Weights of a small text-conditioned image diffusion model.
Model: 10.6M parameters, 32-pixel images, text encoder width 128, text encoder norm layernorm, text encoder activation gelu, norm groupnorm, activation silu, widths [96, 192, 192].
Training: 13600 steps, batches of 64.
Rows from block 12 of the denoiser of a small text-conditioned image diffusion model, named by matrix and row number. Rows with one number belong to one channel. Each number is 200 + 20 x the weight over its row's rms, rounded and kept within 0 to 999. All counts start at 0.
After each channel's rows are labels from the 100 images, of 14976 (inputs lightly noised), where the channel reaches its highest value: "patch colour" is the nearest of a few named colours to the mean colour under the peak. Only what is clearly more common there than usual is listed. The data: regions of photos with short descriptions (Visual Genome).
# convs0: first 3x3 conv (model.decb.0.2.convs.0.weight, 192x192x3x3, each kernel summed), inputs 96-191
# convs1: second 3x3 conv (model.decb.0.2.convs.1.weight, 192x192x3x3, transposed, each kernel summed), outputs 96-191

convs0.83,223,189,214,186,196,198,216,184,184,206,191,224,227,187,195,216,209,192,181,208,190,210,215,187,189,180,183,162,198,193,191,235,223,154,196,202,189,186,192,223,193,220,204,218,203,234,200,212,215,202,198,251,220,185,227,186,176,228,165,232,225,197,210,232,211,205,189,203,180,181,228,212,209,210,222,216,182,193,214,170,230,194,194,178,216,221,198,198,198,197,199,197,199,196,207,211
convs1.83,226,207,213,201,198,224,217,203,200,191,205,193,182,208,197,222,184,199,213,187,220,200,213,224,203,205,186,245,187,185,203,167,182,233,214,197,238,213,161,216,187,198,205,202,172,208,184,181,199,184,211,164,212,185,162,190,206,170,222,172,186,213,208,196,208,204,201,204,225,194,197,183,187,199,200,166,182,192,197,209,156,221,225,253,208,198,192,161,191,188,222,184,208,207,177,220
patch colour: white

convs0.39,206,185,135,217,181,207,219,184,225,196,166,202,224,196,219,231,197,178,247,212,184,200,236,219,185,236,216,173,205,204,201,200,193,192,209,237,197,242,186,209,207,200,202,185,224,198,198,227,169,233,208,210,175,224,186,217,177,217,193,169,190,184,188,212,239,191,239,207,204,153,213,214,200,165,224,224,190,203,213,217,184,219,212,186,198,172,189,196,165,189,218,225,203,207,185,175
convs1.39,196,199,235,184,214,176,193,235,196,202,201,187,219,220,215,203,203,182,163,202,198,191,159,199,182,186,172,226,180,190,182,215,209,178,160,226,204,218,189,178,180,233,178,167,223,183,184,194,214,172,215,178,208,208,217,196,163,181,188,195,173,221,189,208,195,210,199,212,175,202,233,178,190,169,226,203,202,199,146,180,211,185,208,181,186,203,176,210,211,183,182,211,218,196,195,226
patch colour: blue

convs0.156,172,209,190,204,217,179,218,205,176,195,181,205,212,156,194,196,188,249,202,206,209,197,148,208,219,195,200,200,201,207,210,185,183,234,214,204,224,204,150,186,201,178,197,202,191,222,220,200,192,181,215,188,196,194,167,213,217,164,206,175,190,193,205,171,170,169,228,197,187,239,172,207,247,221,183,191,161,191,186,195,170,194,196,213,178,178,217,197,184,187,188,189,218,194,202,184
convs1.156,206,203,199,192,196,227,183,207,238,194,231,245,199,235,216,207,247,188,217,170,214,217,184,221,213,185,212,222,213,216,198,221,234,205,212,214,220,181,257,208,204,210,171,211,211,219,198,219,217,176,195,238,218,181,232,210,180,182,166,237,204,200,184,203,194,224,197,214,176,209,209,220,189,191,234,216,237,200,215,190,222,220,192,204,244,228,189,197,212,208,221,233,199,177,222,201
patch colour: white

convs0.141,188,202,207,234,190,186,193,185,184,173,192,192,198,209,190,231,181,207,195,168,217,174,179,212,219,215,230,229,179,245,190,190,166,217,195,161,164,192,211,183,202,204,193,205,210,199,201,218,196,209,185,171,205,197,237,213,195,206,209,201,198,194,228,237,214,217,190,215,181,211,202,201,230,182,202,232,205,235,220,216,255,217,207,231,225,182,207,213,185,196,214,184,221,227,193,191
convs1.141,213,205,183,204,201,213,185,197,188,222,198,217,204,205,186,157,207,182,211,211,185,205,235,176,179,176,168,189,204,188,192,213,228,214,191,208,207,237,205,187,217,200,206,208,182,166,171,204,204,202,221,234,191,184,155,191,235,177,210,217,225,201,211,202,212,222,222,213,191,177,178,190,212,215,194,167,182,172,212,165,198,170,167,174,169,180,169,161,234,181,203,234,186,189,154,197
patch colour: white

convs0.3,195,169,202,187,192,198,188,179,179,161,185,226,194,200,194,192,191,200,202,182,176,204,186,197,191,193,178,187,193,196,184,170,185,190,172,187,188,208,184,186,180,194,187,189,193,190,189,172,222,174,221,194,191,180,193,194,175,189,196,196,194,199,203,141,170,188,202,189,185,181,214,163,172,194,162,183,194,173,158,195,160,182,164,180,182,187,189,172,183,195,180,136,181,189,182,178
convs1.3,207,188,214,197,182,227,199,221,200,196,223,241,203,233,244,192,211,204,223,212,189,219,218,208,214,202,184,197,197,207,199,200,207,198,214,198,207,206,211,192,182,199,194,206,217,178,216,204,213,184,245,227,212,185,194,178,188,184,207,194,183,186,229,191,200,224,184,215,203,137,233,147,184,188,155,203,207,199,195,228,202,222,210,185,253,211,166,184,201,204,198,169,258,168,218,211
patch colour: white

convs0.129,202,170,180,220,184,215,210,216,188,214,220,166,186,201,216,172,147,210,175,178,217,183,200,227,258,199,227,227,178,223,229,182,175,213,219,203,233,234,226,194,225,182,191,189,196,186,209,194,172,168,199,202,192,189,210,215,206,210,210,188,219,201,176,177,161,180,192,173,231,209,156,219,274,271,221,210,218,220,217,201,192,243,213,213,217,172,220,205,225,195,205,234,212,229,203,211
convs1.129,187,171,193,209,207,210,179,206,196,191,139,215,173,199,194,228,198,221,215,194,174,219,155,170,161,184,174,186,212,197,172,218,193,175,180,208,170,194,194,219,170,213,198,230,220,202,194,231,196,237,178,225,227,196,180,166,160,177,212,199,175,225,183,209,202,210,182,225,181,180,204,179,168,147,202,187,186,179,186,202,197,168,195,202,196,237,167,210,197,180,194,177,186,196,181,202
patch colour: blue

convs0.26,216,175,191,203,166,214,207,161,222,203,189,203,216,224,227,213,200,174,244,197,184,218,231,213,198,225,206,190,218,204,194,222,189,194,182,185,187,235,213,203,205,207,216,198,223,200,179,192,180,210,206,232,191,215,224,184,178,244,208,190,177,179,194,242,291,222,215,246,214,179,203,195,206,197,213,222,188,204,209,194,185,203,206,163,198,202,187,212,211,200,211,226,188,222,191,189
convs1.26,179,181,205,173,192,173,217,220,213,203,200,190,208,206,207,211,202,174,183,209,202,194,138,227,189,181,183,198,175,213,172,192,210,181,210,223,214,218,216,174,211,215,198,156,227,174,204,216,219,200,209,174,204,213,179,203,167,183,192,214,204,231,181,175,173,219,186,196,184,188,267,172,203,155,215,212,198,215,162,182,222,172,196,179,195,201,182,181,204,185,191,211,199,188,187,214
patch colour: blue

convs0.152,191,193,243,199,184,213,199,184,177,122,203,225,209,173,205,195,208,211,190,180,183,195,144,211,178,195,184,217,165,189,196,187,182,175,197,164,210,220,177,191,191,206,222,194,211,215,186,219,210,216,220,191,228,199,200,201,202,165,194,207,188,158,179,225,196,197,174,201,224,224,190,179,199,212,191,188,169,212,207,209,211,194,181,191,225,223,207,183,177,191,165,204,186,205,197,178
convs1.152,205,205,199,202,211,235,209,207,228,253,223,229,219,229,213,207,206,228,224,210,223,209,208,204,239,181,200,202,262,219,194,219,224,221,217,208,213,194,248,201,193,213,149,216,217,210,173,212,194,190,203,235,205,196,202,198,196,221,195,220,190,205,222,196,210,217,225,217,176,212,193,222,211,203,191,203,236,202,191,213,206,219,196,207,229,206,184,184,219,185,233,211,230,184,240,195
patch colour: white

convs0.119,195,175,188,197,205,199,180,198,174,191,191,201,180,169,182,193,199,204,165,196,209,182,207,180,211,203,199,142,190,176,180,207,208,195,162,205,195,215,185,191,187,177,188,184,205,211,183,182,179,195,178,227,198,185,215,179,218,168,195,221,201,198,197,152,198,176,197,181,173,200,204,179,189,204,199,187,204,202,197,187,195,202,157,202,189,153,180,165,200,188,192,186,216,188,203,185
convs1.119,227,201,201,191,193,208,170,182,224,205,198,197,191,212,176,215,157,186,199,227,186,220,173,138,194,183,171,215,208,200,170,215,180,186,223,182,220,226,191,145,183,213,229,193,219,170,203,186,204,191,197,218,234,211,224,213,169,233,211,197,162,228,190,223,212,241,193,214,219,201,209,174,194,185,202,219,188,148,179,180,143,157,194,205,189,193,200,184,183,199,185,212,178,211,193,194
patch colour: white