Rows from block 14 of the denoiser of a small text-conditioned image diffusion model, named by matrix and row number. Each number is 128 + 32 x the weight over its row's rms, rounded and kept within 0 to 255. All counts start at 0.
Before each channel's rows are labels from the 100 images, of 14976 (inputs lightly noised), where the channel reaches its highest value: "place" is the part of the image that holds the peak. Only what is clearly more common there than usual is listed. The data: regions of photos with short descriptions (Visual Genome). In brackets: how many of the 100.
# convs0: first 3x3 conv (model.decb.1.0.convs.0.weight, 96x192x3x3, each kernel summed), inputs 96-191

place: bottom centre (28)
convs0.50 [183 133 198 164 162 200 166 144 149 144 158 192 157 141 174 162 170 153 160 153 169 116  96 195 155 122  98 142 140 171 168 129 178 148 170  94  95 109 163 128 167 172 126 134 139 116 124 176 167 124 146 140 127  99 143 148 109 157 163 127 162 106 149 119 133 112 119 132 146 132 152 187 103 160  82 157 174 151 163 154  97 114 151  84 129 148 149 166 118 177 153 105 185 133 191 192]

place: bottom right (28)
convs0.45 [ 26 101  45 102  83  64  21  70  79  66  80  98 146 178  78 106  49 109 157  74 173  99  80  82 117 118 150 124 115 114 118 126 127 123 105 136 119 128 172 126  78  99 136  33 127  43 132 109  99 115 136 136 126 114  81 122 143 100  84  91 101  51 110 125 193 114 134 136 116 103 117 133 121  52 184 112 115 110 143  80 121  60 119  86 123 182  52 124 118  80  63  81  96 113 100 107]

place: bottom left (29)
convs0.52 [ 56 125 104 147  95 168 114 104 107 160  98 150 126 121 110 135 151  85 119 144 115 103 147 136 107 120 101 172 131 121 142 129 120 148  99 144 149  76 157 123  86 130  99 143 117 118 135 116 101 120 139 111 123 101 148 136 136  75 109 161 132 122  98 145 146  75 135 131 134  94 102 109 116 133 120 126 148  84  84 163 156 100 110 139 108 100  69 130 123 139 138 105 175 148 129 119]

place: top right (66)
convs0.72 [ 97 137  73 138  66 102 116  87  89  90 109 119 132 143  64 142 148  74  88  97 120  95  45  66  52 146 144  87  68  43  45 112  95 105  66  83 109 119 130 112 116 114 117  55 155 118 160 142  69 111  78 108  94 109 129 106 117  87  50 148 134 148  72  92 186 119  72 134 119 137 146  98 105 128 110 108  69 146 157  99 138 134  89 171  80  43 110  37 151  96  28 102  86 102  88  57]

place: top left (37)
convs0.86 [119 118  53 124 115  79  94 118  79 118  91  74  27 142  63  77  82  93  58  74  72  55 181  98  87 136 137 105  97  99 104 114 105 113  11  92 105 137 114 117  86 112 100 118 184 148 133 136 108 103  96 111  59 118 121 101  94 104 100 144  91 145 119 101 145 138 109 124 118 128 125 128 141 112  86 114 110 121 134  72 101 146  94 190  68  34 107  75  94 100  57 147  68 105  29 122]

place: top left (28)
convs0.54 [112  96  50  90  87  95 101  96  89 109  89  93  31  62  88 151 145  85  71 137  56  42 213 120 115 126 174 116 110 103 137 129 119 118 101 118 122 110 127 124 114 105 105 140 174 176 124 116 121 158 124 152  15 158 122 136 101 115 124 143  96 130 152 116 135 131 110 122 112 144 165 137  96 143  85 113 138 141 142 106 105 160 130 198 144   1 102 116  84  87  91 139 110 115  87 113]

place: centre (25)
convs0.92 [184 207 214 152 188 193 168 177 142 176 160 233  96  79 163 160 127 196 106 130  90  91 119 134 146 171  84 131 135 154 169 145 150 167 180 139 119 127 116 124 139 154  92 159 147 134 140 139 152 122 115 156 143 183 229  83 115 152 159 138 153 159 169 112 184  92 129 152 131 148 159 162 189 130 118 164 163 155 194 152 137 168 160 112 157 123 154 160 193 207 173 157 165 179 141  87]