{
  "arch": "unet",
  "text_encoder_head_dim": 64,
  "cond_dropout": 0.2,
  "blocks_per_level": 3,
  "scale_shift_norm": false,
  "residual_init": "none",
  "max_steps": 13600,
  "epochs": 8.6,
  "lr_schedule": "poly"
}
Rows from block 14 of the denoiser of a small text-conditioned image diffusion model, named by matrix and row number. Rows with one number belong to one channel. Each number is 128 + 24 x the weight over its row's rms, rounded and kept within 0 to 255. All counts start at 0. Numbers have three digits each.
Before each channel's rows are labels from the 100 images, of 14976 (inputs lightly noised), where the channel reaches its highest value: "colour at peak" is the nearest of a few named colours to the mean colour under the peak. Only what is clearly more common there than usual is listed. The data: regions of photos with short descriptions (Visual Genome). In brackets: how many of the 100, against the usual share in percent.
# convs0: first 3x3 conv (model.decb.1.0.convs.0.weight, 96x192x3x3, each kernel summed), inputs 0-95
# convs1: second 3x3 conv (model.decb.1.0.convs.1.weight, 96x96x3x3, transposed, each kernel summed), outputs 0-95

colour at peak: white (60 vs 7.5)
convs0.74:117125143081091133141123157134129152098129136135132112139118099138124140123152145109103126102099133123156134100117147149177148158125124156118158126125113142141151155141153122133110190146060144149157145163154140169165124108090122124134112087115144103133133111090141141100065108130062120126
convs1.74:137130114126114116122110133125100060154136127155134126120122118095110155123139132118136144128119106146143040133101116136124128123123122124130112136129139132114141136090113153130108130133134134097148113107146130140126122113114000124124164137179141140161132094121085117130127085138107119121

colour at peak: green (32 vs 0.9)
convs0.59:160109102050128150120121104141107130186138102126117128118121122146089154099118145109094142166123128133118156122134143160161137171136110111122094064129132140097094125153157108158096146135145149119134133117129104111082116096154168130102133121144135082140131108121159130188094120146031101126
convs1.59:148122116141109132100161118159096141141174148083139116095116141134129119132122125101145146085115150135061096181162140134177131161134086151142130131119138127139131143199158098148121130128138164145134097125104105103094115116125154132127148139154138127115116129156129167157146076110116098111

colour at peak: cyan (36 vs 1.1)
convs0.62:162134140074104174138142151120115086124127114140111164154147141161137107123149126165145148151133136134145138125170112130179165104140162126144116148179147095137097134137116136103166110172065126130103132135130113125113149145160167133152123171137058145130172142174138109098162106140125109142
convs1.62:110144141111115126147106099109119030149138121130121128111133139116145116152105138131187122166122091173163105138098089133119119110114166099128118161105108118135114127119145111131106085130118150088111161107138145134128124153098099114110108098106168129104129110126095071109108147133103129154

colour at peak: orange (43 vs 1.6); yellow (25 vs 0.7)
convs0.85:133146128164136139141153151130183133107139146134131145144148134141141125122063109091121108095136113108109117125099107117082118087120124131118131146142145137133141136128133141129160155146157146152141153149124136141153133128100124119105116112130085127123094127114134093132135052123140119093
convs1.85:120088152129124123070101116143113105094133104133151136120115130118162158110119139099129117119106187117140144108157098110103105096094156093095177116123108127123132102061121178155121136111123129115114121131156137152139139141085119135135106159107159127142147112110147127095096138140159136193

colour at peak: pink (29 vs 10.4)
convs0.38:127135112093086138109123128124139079124161129129116067130125125154081128108143124177065128158104144102118148121147140101142144102111157118124104157169144098125076108138113139179099105089123116125122133116131134125124160165147139104156119170144080130144145166141140133149160112135147110142
convs1.38:137115127118104132135138122121119043130132127127126112126112138057124126119131132137129138122129143142139067157089134146139117120095092136136106129108118123150122126072117136127129141125117138086149132117131116116167134123125019124081122132139129114143131098132066096146121134115117140119

colour at peak: white (100 vs 7.5)
convs0.54:104101119078093088104108094113121104112105099112097087108115111100103108142162149148148148139150145153151151166153153153136155140145141155141138135116129171124134130141155114129122133135126130130142119121140120160135133099105115108123131105109143100110137136107121125108107126133129149111
convs1.54:125108138151143116136139151129129130136130123122147135124110133112076145140127138117120094135182073123142115136203113175133120160124091114102088117131119140115146128095116141123104141093135128132152142139158149150128129108204117111152135109161133131128143070102131132079113088091119091159

colour at peak: cyan (39 vs 1.1)
convs0.17:101138106085122118070109171122145122122182118122116055131111035135100103107146106142078114158043140086101102119145138102143134140145149141108142158119140163144111129164099105144105107078121106146136107085105118127104159153115125055112112138138106132125141105142118113105130124098132109124
convs1.17:194128121138106118144146161100090174130119176154137136114126192126128107080137117121119101110138150154138142121137137124164128125132132089124140137112120117144125144155090121148137174146175129138097118122115140038137109129148162107117123130160116127114132085115149122153123143123152167140

colour at peak: cyan (32 vs 1.1)
convs0.65:123106156089159102086145178120113101148076071085123132110112140093075086116124142158134144147117099105122097157141119147151143103185126152109090171169151114142171142125079097122096150098136078173129103105149083118137115149100152088140133132131123136099130093132119145068126128121086124100
convs1.65:096112136084081138139138131114049091141125150151152128122160103018154127133128126142117166138132121146122086128117126127157114119117138119134105107141163090149109110111137104124139120148136129099132140155138098118102110144132081150148130155115154088153139132143118115136094127120113113120

colour at peak: blue (25 vs 0.9)
convs0.33:103105128078126093119134117093128142117120104128137126156139135135124081145160164062114146104112116102130108172132134136102156144121114159128151170108115181090174174155167079110129164157073181161158079146149106171163109126101130131098108089089113155095157111075153128100113115145109147103
convs1.33:127119121115115124140133139105131063122148122114124133126117115087137116147127130154108159115123088140123073140087115134119122094109117132134106144141122113115116120077125128132082122121122135056143139107124108127157131101098027132133129115134158106154126084122063114117118130132112121101

colour at peak: pink (35 vs 10.4)
convs0.43:108119169122130102154156143168132100125129148108140093109149175145104143101124077170114125104088065157152112121099092122123107123117125102099132080127128130112131109113113168085109098152094103127137127085129123102141134090145119131191106166165186107128116158144157099161146087118132137178
convs1.43:094122109117145123112099114118172137126117106114138137127126093166086143145116165120140119145110140107115118171090131148109090154116120135115110115167131105091105105152051126099080106130110132122170130160152131115118119076132132118183141132128083136136155127112070148120121102122159116135

colour at peak: black (50 vs 16.1)
convs0.18:155116134104146145155128137141151077105096121130145155147133126160110070112163146122103133110133112129140112128196111133163163108106161143147085148155162119109112174111118161133126125143036135129141129141153116139127132143116178073147089117150067167144154121144174082123176088142171131128
convs1.18:113116118092104117133097109115112054119133101118150131107137111064139139131130135120123145130137121130148097138078125134093130112115113123129107141136110128094149133087132127141104127130144139060130122124112153112156143123109035130137109111131202136148121096138087099117113142133116139134

colour at peak: pink (61 vs 10.4)
convs0.58:147092126070103117119130108090128118143130127113083123139130125120138096117132137113138133135136147136135118150109117147109136130118111146115128160112127164116138150178170110133109156152127166158150095162128099164147109099091110115071105046085086120106117082071137098087084108134091120065
convs1.58:097095109141117110110145108137140101119128102115115130141126141096161139137118156146125158122124149132130068149048171144116057088076130146153116099107133145137120118142152163132112108112126148092146144126160157155154130108123087133120129144124103129159145140131065133136140130104111109097

colour at peak: yellow (33 vs 0.7)
convs0.40:175161154099122125149180168178149127124139115127088131132162145130142153105140103167143129142096108121101103113102141114147125134108100105130123121135127115117088127079104156125158099140108137115113156081119118095100131116171121121154135131154152106132117136138155063149181129121123104168
convs1.40:146095139162163128124157125097157119155135100111116123101135084143124147149084137141100141137156087161078113160111131114107123122090138128105112101128083118131091125098141123129098151123127177114167157099167112104129127129123078130180144129138187133129159150148104088134152134128138107123

colour at peak: red (26 vs 1)
convs0.16:101137130114096127096116177147145099114082131078131106110134163151097124070151123165145175033144134064035130137134143103110112126112155129107140154124160109124109110141112136126092122151140123148112103116141121108145120165122161182139155110143125125132126134143184116115165140113127111128
convs1.16:129119133155169116148082137079136103143091129141163064168136083197147101150137061159124124117111152125139110156150136130110122150148104144138132127123151122173098120143126159082107137137136103112140120120150144138133122094163132129132119125112162097118129151101133179129121129138141148140

colour at peak: red (47 vs 1)
convs0.88:130110080134166130127142110116092107169113131117164108104141153114112134146059141155137118119157128105099148153103135110087132148124132150106132176137134127108135120143140134094124111081178150110136136124118134086173084121139138092146117123110104152140097121137115160186161146115137116124
convs1.88:141131145162120143144105127104172163097128095091147140097125120139086122127133134134111117060136095090151168110183147124146126150142139132133125115132089142120127135164133145125128126123145076163154124144112136113147151125153195154125077117125102135105137117138173174103125162128123106149

colour at peak: blue (40 vs 0.9); cyan (31 vs 1.1)
convs0.72:106124105141117114145148133110122141135132142124136136096128112121135142132133098159125091118124105135120139108103138128127126128144118126132141114110108135121130120107126112113127125113158115144118159130134148134114115124128136124136154125111157130125119127105099158135107152127136134119
convs1.72:136146156151166152156142132146123163162129147130115134112129141124133131137126137141137112137176122133143125133172118150152178210151152135112195146134139141138126149145133155120154127147128128142102156131120125129117133162197138130132150124132140141113152144128183195137157144142129143183

colour at peak: white (91 vs 7.5)
convs0.86:120136103132120112125127121121108130110105140130090137069121091119106106124170146154130130140135126144117146128129121135151144138143157147143111128149134123149109142117128137144151163141155136144139169146129138132124123123127127120125130128131138100145145137127102130118121142112143139118
convs1.86:127122177142138112126122120124124176143117121131143140123118126144079136118120115108124089117206106112117172127175104173129134102156105121121118121144100124093142135141140133135147144086144110124126124123117135128105114109201221104134130100135150118123154128117156122089109118130129104144

colour at peak: black (35 vs 16.1)
convs0.47:088181133152096096161091144105147111098069128121121098123144160108118135152118162168155121028160092109106148128097119050126123134134110101117119162094110122110112122127146123107072093146106127126102147162127179122137123157155139190132102127102174118126122143121100145106108118108138100135
convs1.47:106117106112125093130125127096136208111145110116069106127100111152085109135092114108147110125113094132141170159082061126166123156120127145126113137126095108111098124167100113137099128114104144151130139123153116160110127117153123111148120132169106128086129154126081140127125111113131133100

colour at peak: black (46 vs 16.1)
convs0.55:161120121070095145106137096129115078101135155118120076134143147150149116116123133137108114160147183156123149139134189132153130131147172118129100138146113123122089116105100121146107053120112122113133136125109115101100138154205161131128172158152130121174126166147148077157173150137125098146
convs1.55:142137143148098113140179124134155079136110133119124126113128135073121122151138109139144144121142144129143087145100108122156152144124091119090084148124134142128121145130140122090153094113142101113134121133106115138170140113129042139107114142131172161135091106124099080107124084122106080161

colour at peak: yellow (35 vs 0.7)
convs0.1:139148121163132150141144133096129137155113143129141156111152127120117176111123139148136135119131127121135161118099111127167141089145092123105125126136141105124113107150124099119144132126146133092128110122120147115110124124123127122159120145087106136154154120131124130109115098141054091108
convs1.1:125123149134167105157144135113145167153130116134155140091135134159115168120132151083164134110116179152098091125220137101139117135145158103128134090128120137114132107140142152174122113139120150184138075124138142146103139114127130134138112106125179123121135127143138111100153117126108115177

colour at peak: yellow (34 vs 0.7)
convs0.71:130156111126122107111135153142096106132118120145135104103113121135100181119105148175132129104134126072092156127128133111118144140134149140119185156135136108128113128132112108113095103102149136129110103109125117083139127161143149160121137148145115123156152146129140122148135139098103082116
convs1.71:136126137134135112142091142064137169148145146152129126093153120143132104095140112118141137104120130101146108107159125121085116123134132139138139070152131093134111143098099120137144119133118059118064110127141130140123083136157132125115137074128158123094127141128156150118122168120062162141

colour at peak: cyan (55 vs 1.1)
convs0.2:152121137086135131122117142123056125175125127092124132105134093124125131135139117165147134110101138140142141125150144153126139120138147133126133110119082103123137113152116085107116090124136129101101134138105119109118118103136142145149142135121134118149138120146134143137114180123099120143
convs1.2:106107123134129135112171114114142164143116141099133140122138129165146145140123138107135123109147139127092130122137111133141133106118182063094169154140135143127125122199137110115112115119126142127089134116109134089125055107179189137137138124148088143123123139129181129141136109131153106174

colour at peak: pink (39 vs 10.4)
convs0.14:125109133128118137114127164122147083142105092122111148142119135172136125121158102145148127137126136126104135147127146146092128100114147120114121133183098106106107120117123097084151108121161115102104107098137113123150133115120144125109148119130102153127135137115232109130149118142113135111
convs1.14:134136139173120121145147112126145153124130139140147107136134126148122113110110076138114134119115135120108144122193134113132132073111142139185115116132124123094137124150142143130087151146134126141162103116103116122115131043109157148127123150049102075161124123145162146161142151118121107152

colour at peak: purple (30 vs 0.1)
convs0.12:150130111132123086129125134134127117146122129129103128108090137132146127162134126121121095128118119119124092126096130140027139162110178152132170119119121135129139141133114165123120147128126132127132129128134123119121126135132141134158109099108161170113105107119139107155166122077191172126
convs1.12:132119131110150130119138137131133154088100143119103118139132139124103114137136116195073145143111072108126194065123151130050121115115177136134128146125129120130127146146113113095133126130133110093150157130117124126145118143111187130116139108133087133181132134140153165142113151127109133113

colour at peak: blue (44 vs 0.9)
convs0.76:123117126140059104149102135118145084135138146127091140119118113099134072133168130134156124118093175174137168138160097138145141121130131147139117114107082154112112131133151116093115098169080102103073132142082108103104134116117091167078126122134144129123117110134133110118146156146145120138
convs1.76:128133133134123126141129142155080075144149122128113142147129116109111144127134147120119131142130099122170056116097139130108135122134126108122113140137123123116148134058122143123140143129125150091147152131137113153131125121123001137148161142107179147143131108119105097103118116136128109140

colour at peak: black (74 vs 16.1)
convs0.51:162158146175163174150161152172158135169146147150156139131157149157144190108122088114110108119109087111098122089135093107127110093103096086098086125124129106121085124105110126123137103120130123097122140108131120105126132146161136131159125150141112131127137157148134134144135160125135116135
convs1.51:129103120124118134118123129126117074140132122125134137124140119107155135164139152136134152143079121140158077084135107086105146110127143105088114131125122124133136126077129106119129135150130134093110142134142135125139129147098003141139135137106108144123133104131110157150166150156107128078

colour at peak: orange (33 vs 1.6)
convs0.6:143137105148132092142149117094139132102118130124096131132118139114117137130069124138149102134141121146157128130124130136000148048142116149121137140130113112110116125112161120105125034131103097120122132132123135132110134116099125126148119123084085147106078113129113111106130106080142125122
convs1.6:133138127136151128166125133137172140060105103099104131115144116080108129135115136167101157165130060126139141182112147115096114154125116180130108125126115129116143122109149149138127125140125145095153135136117120132153150116115066164124134136134146106179131121142072139111122177108135146112

colour at peak: green (33 vs 0.9)
convs0.48:152112137093118120087122133129115146223134124122102132118133151147144111163132116153106096182158139135136134121141143166136159121158111119133156091130116131099124138129102121085147105077122137118129100119132098089099129151116142038153164156131138135134147139174100154157138161126104113127
convs1.48:113172121080135148112148109146094169112148158145100143095131158123099135080129143107157139108133140133141138095144117134152120122127157167134105145108092144138153148142130125141153105108096141144168068136105117110066149142113185130146126093137093157127107111143102114153094118119157100153

colour at peak: black (37 vs 16.1)
convs0.68:105132123178137173139118110137142144121141125135154121119136134118102089089129087142163134128144102162141136135112109133185114099125074090119045128137146126135109120120133120144110102156159123118113103114136146110146102150108125116102126120146092090114126132133142146113087124151007044126
convs1.68:135141115139135132129125119134138161148135111147136132143118131170151128130117118064200108115127124130141124219146139127207116158138115149146131125120107123140117115172122145109120128131128146192108094137150132120115139129134176108131126158127140118105126144079083113123122089124116142108

colour at peak: white (91 vs 7.5)
convs0.67:119119116165170144120123116117145106132126135127138153148152118125111127138117133145132123134123110136128129124149121139149139094144104138102119154140148133129142147150153137134125135113146164145154141141147140152177110110102131099097120097111066136136101122108103103092132104112142076109
convs1.67:120116185120153124089120105130132180130121156115131131135131142148161120132133126108143127129164121113127147088184103155107112118125163105098148133122144133117124132193096127115126116108122133160111127139145130136121121120122197120151145118144101126104172115089186127102098083109114107072

colour at peak: black (50 vs 16.1)
convs0.57:117133138065107129135118119123132131093125111142085156138120123101153147123162090163159115064162107129118198128088125146125079155167133148109121136096133159139127101109169106129128123140120128118134124095114112116162129117113111073112142116119179099120123094109131113137150141128163147136
convs1.57:129141108187129111120096136127091188146135123131129137142069084209096144157116118137129118116111112107147132120140076117132150111101130119071095159139113137129107159156115155089130142107152111106130157144112114125095133127157161072148115136131133106110121125125140154149132115110130130131

colour at peak: white (37 vs 7.5)
convs0.27:118123111148126134131126098115117116116134126125155128088114117133097114134113122151095106142131112142132132071186107142120117084140144130120131140175156108142142144132089134159124124129111131138124155151137127129127114146115123153109130095113086135131105093110093146094136173092149089134
convs1.27:144152079101140136180134139112169127100115108133154133122132133080070145139115154139119112151075122142127136160215121116149130174137145127155114103132109116116135110109110121135086131163129123140152114132157142111133120124110123136108131149145104126128111102136180146133154163130141118193

colour at peak: blue (51 vs 0.9)
convs0.37:138108123096086100130121154126098088114114090100115154123111115136142093160153152188152131142131121148148116130149140155108121138125160164155184099118095118115134130104129123139104087133151113150127115131131106123119148108149166150133141138157153144160100136150128121162148157094163150138
convs1.37:115097150139126151142132137142108134139137140122112131137132129149119138141128136163096082114105213128110133107238083128094139129088144116110099125122155128111131117114144123139141102118109137091136140112106129144136143108197163113145126134150120133155147148156125120119165131105108130150

colour at peak: pink (26 vs 10.4)
convs0.52:146168123146122130106128125133153092106115126112119139125143008096150134139119118139139114053005151135107155141117106102135120136152132128106104128104120166141149122117155136117096144187128126129114142164130138152141112169134086187111142105133137119120098119088076153093104161124146139101
convs1.52:160102122190132147078099173146170171142125092131119140142112126163093096165141125134129079158109109153121154124131136135129117159134138079107132121126127147106099116157123129129110131114134139149088135098179145093118099107164148113147154112149082131126134141106156131114157121122162164139

colour at peak: white (95 vs 7.5)
convs0.81:125121118139116143122114117132127093137113107111134146146111129118108135146137107162142127154125139140130144118164135130146126123133113123114112132145148143125121142133122122150149128130176126112144128126127121123124121143126130114129117126128103128144121123145127140148120151125094095126
convs1.81:120106162121099134094115107113112255124123120120120118118127141121116143123119147112131106127149069108117153113178080127129138095137126101087102134121093132129115115157132148127149128117119117161128124127145152133126121128141158124140127084160112109143138141130170126124130114126151130103

colour at peak: white (27 vs 7.5)
convs0.49:112144138129096124116120104100158106126137113129082128050134133122106152152156117159176132132141131155139150130065112141120129169149149156137138154152145110140106106121125135136140146142151140127123148110081142089135102140162130135130135135139178112140139114117118137123132120111137137113
convs1.49:145112089143140136117136140136116147161115160136113128079117106115144113160131142147121139117080132117120111151174139139170137105099152142154156152132132145139106123143097147088078143156139125116116140137137148130129100137062110090132120133156076087143095133106194163137172153143127132097

colour at peak: black (78 vs 16.1)
convs0.89:086125147109173116127154139145126095143129082152105085117150157078121186097113107126124141128198079118130135151089144149058128113162137114119115146103130137147144123149155149132105073157118128168132130140141123094160098124117137127180201117126151117111123147135147031114119109102147121148
convs1.89:108111126163124100146115122095157160110123113138135113112133148115141135113115128142106127109122126101127136151199114102109112145117127160095142138139126091141120129050100173112107107158129125117125126129110184104137137145143132143188106100154170118108142130145122213119142156135148134120

colour at peak: black (36 vs 16.1)
convs0.9:174170139159136148151155159175136152160172172174105126105144108145156162103105096097088102136104123125111096092075072084096095096083131084123100096134129098132078123101079144129152132119123107106110162119106123108092135102179102156154120172161145092131117156146115106155115124104146117144
convs1.9:125120129145155113131144150161132093125125100130139148137122141069104166088124134130103141156121135127133099159102141069116135116125100117127138134139146140111136117049147109144147109117119135081150125115136083125141153150144040149110138128090144166159131111118092132148152157134134147105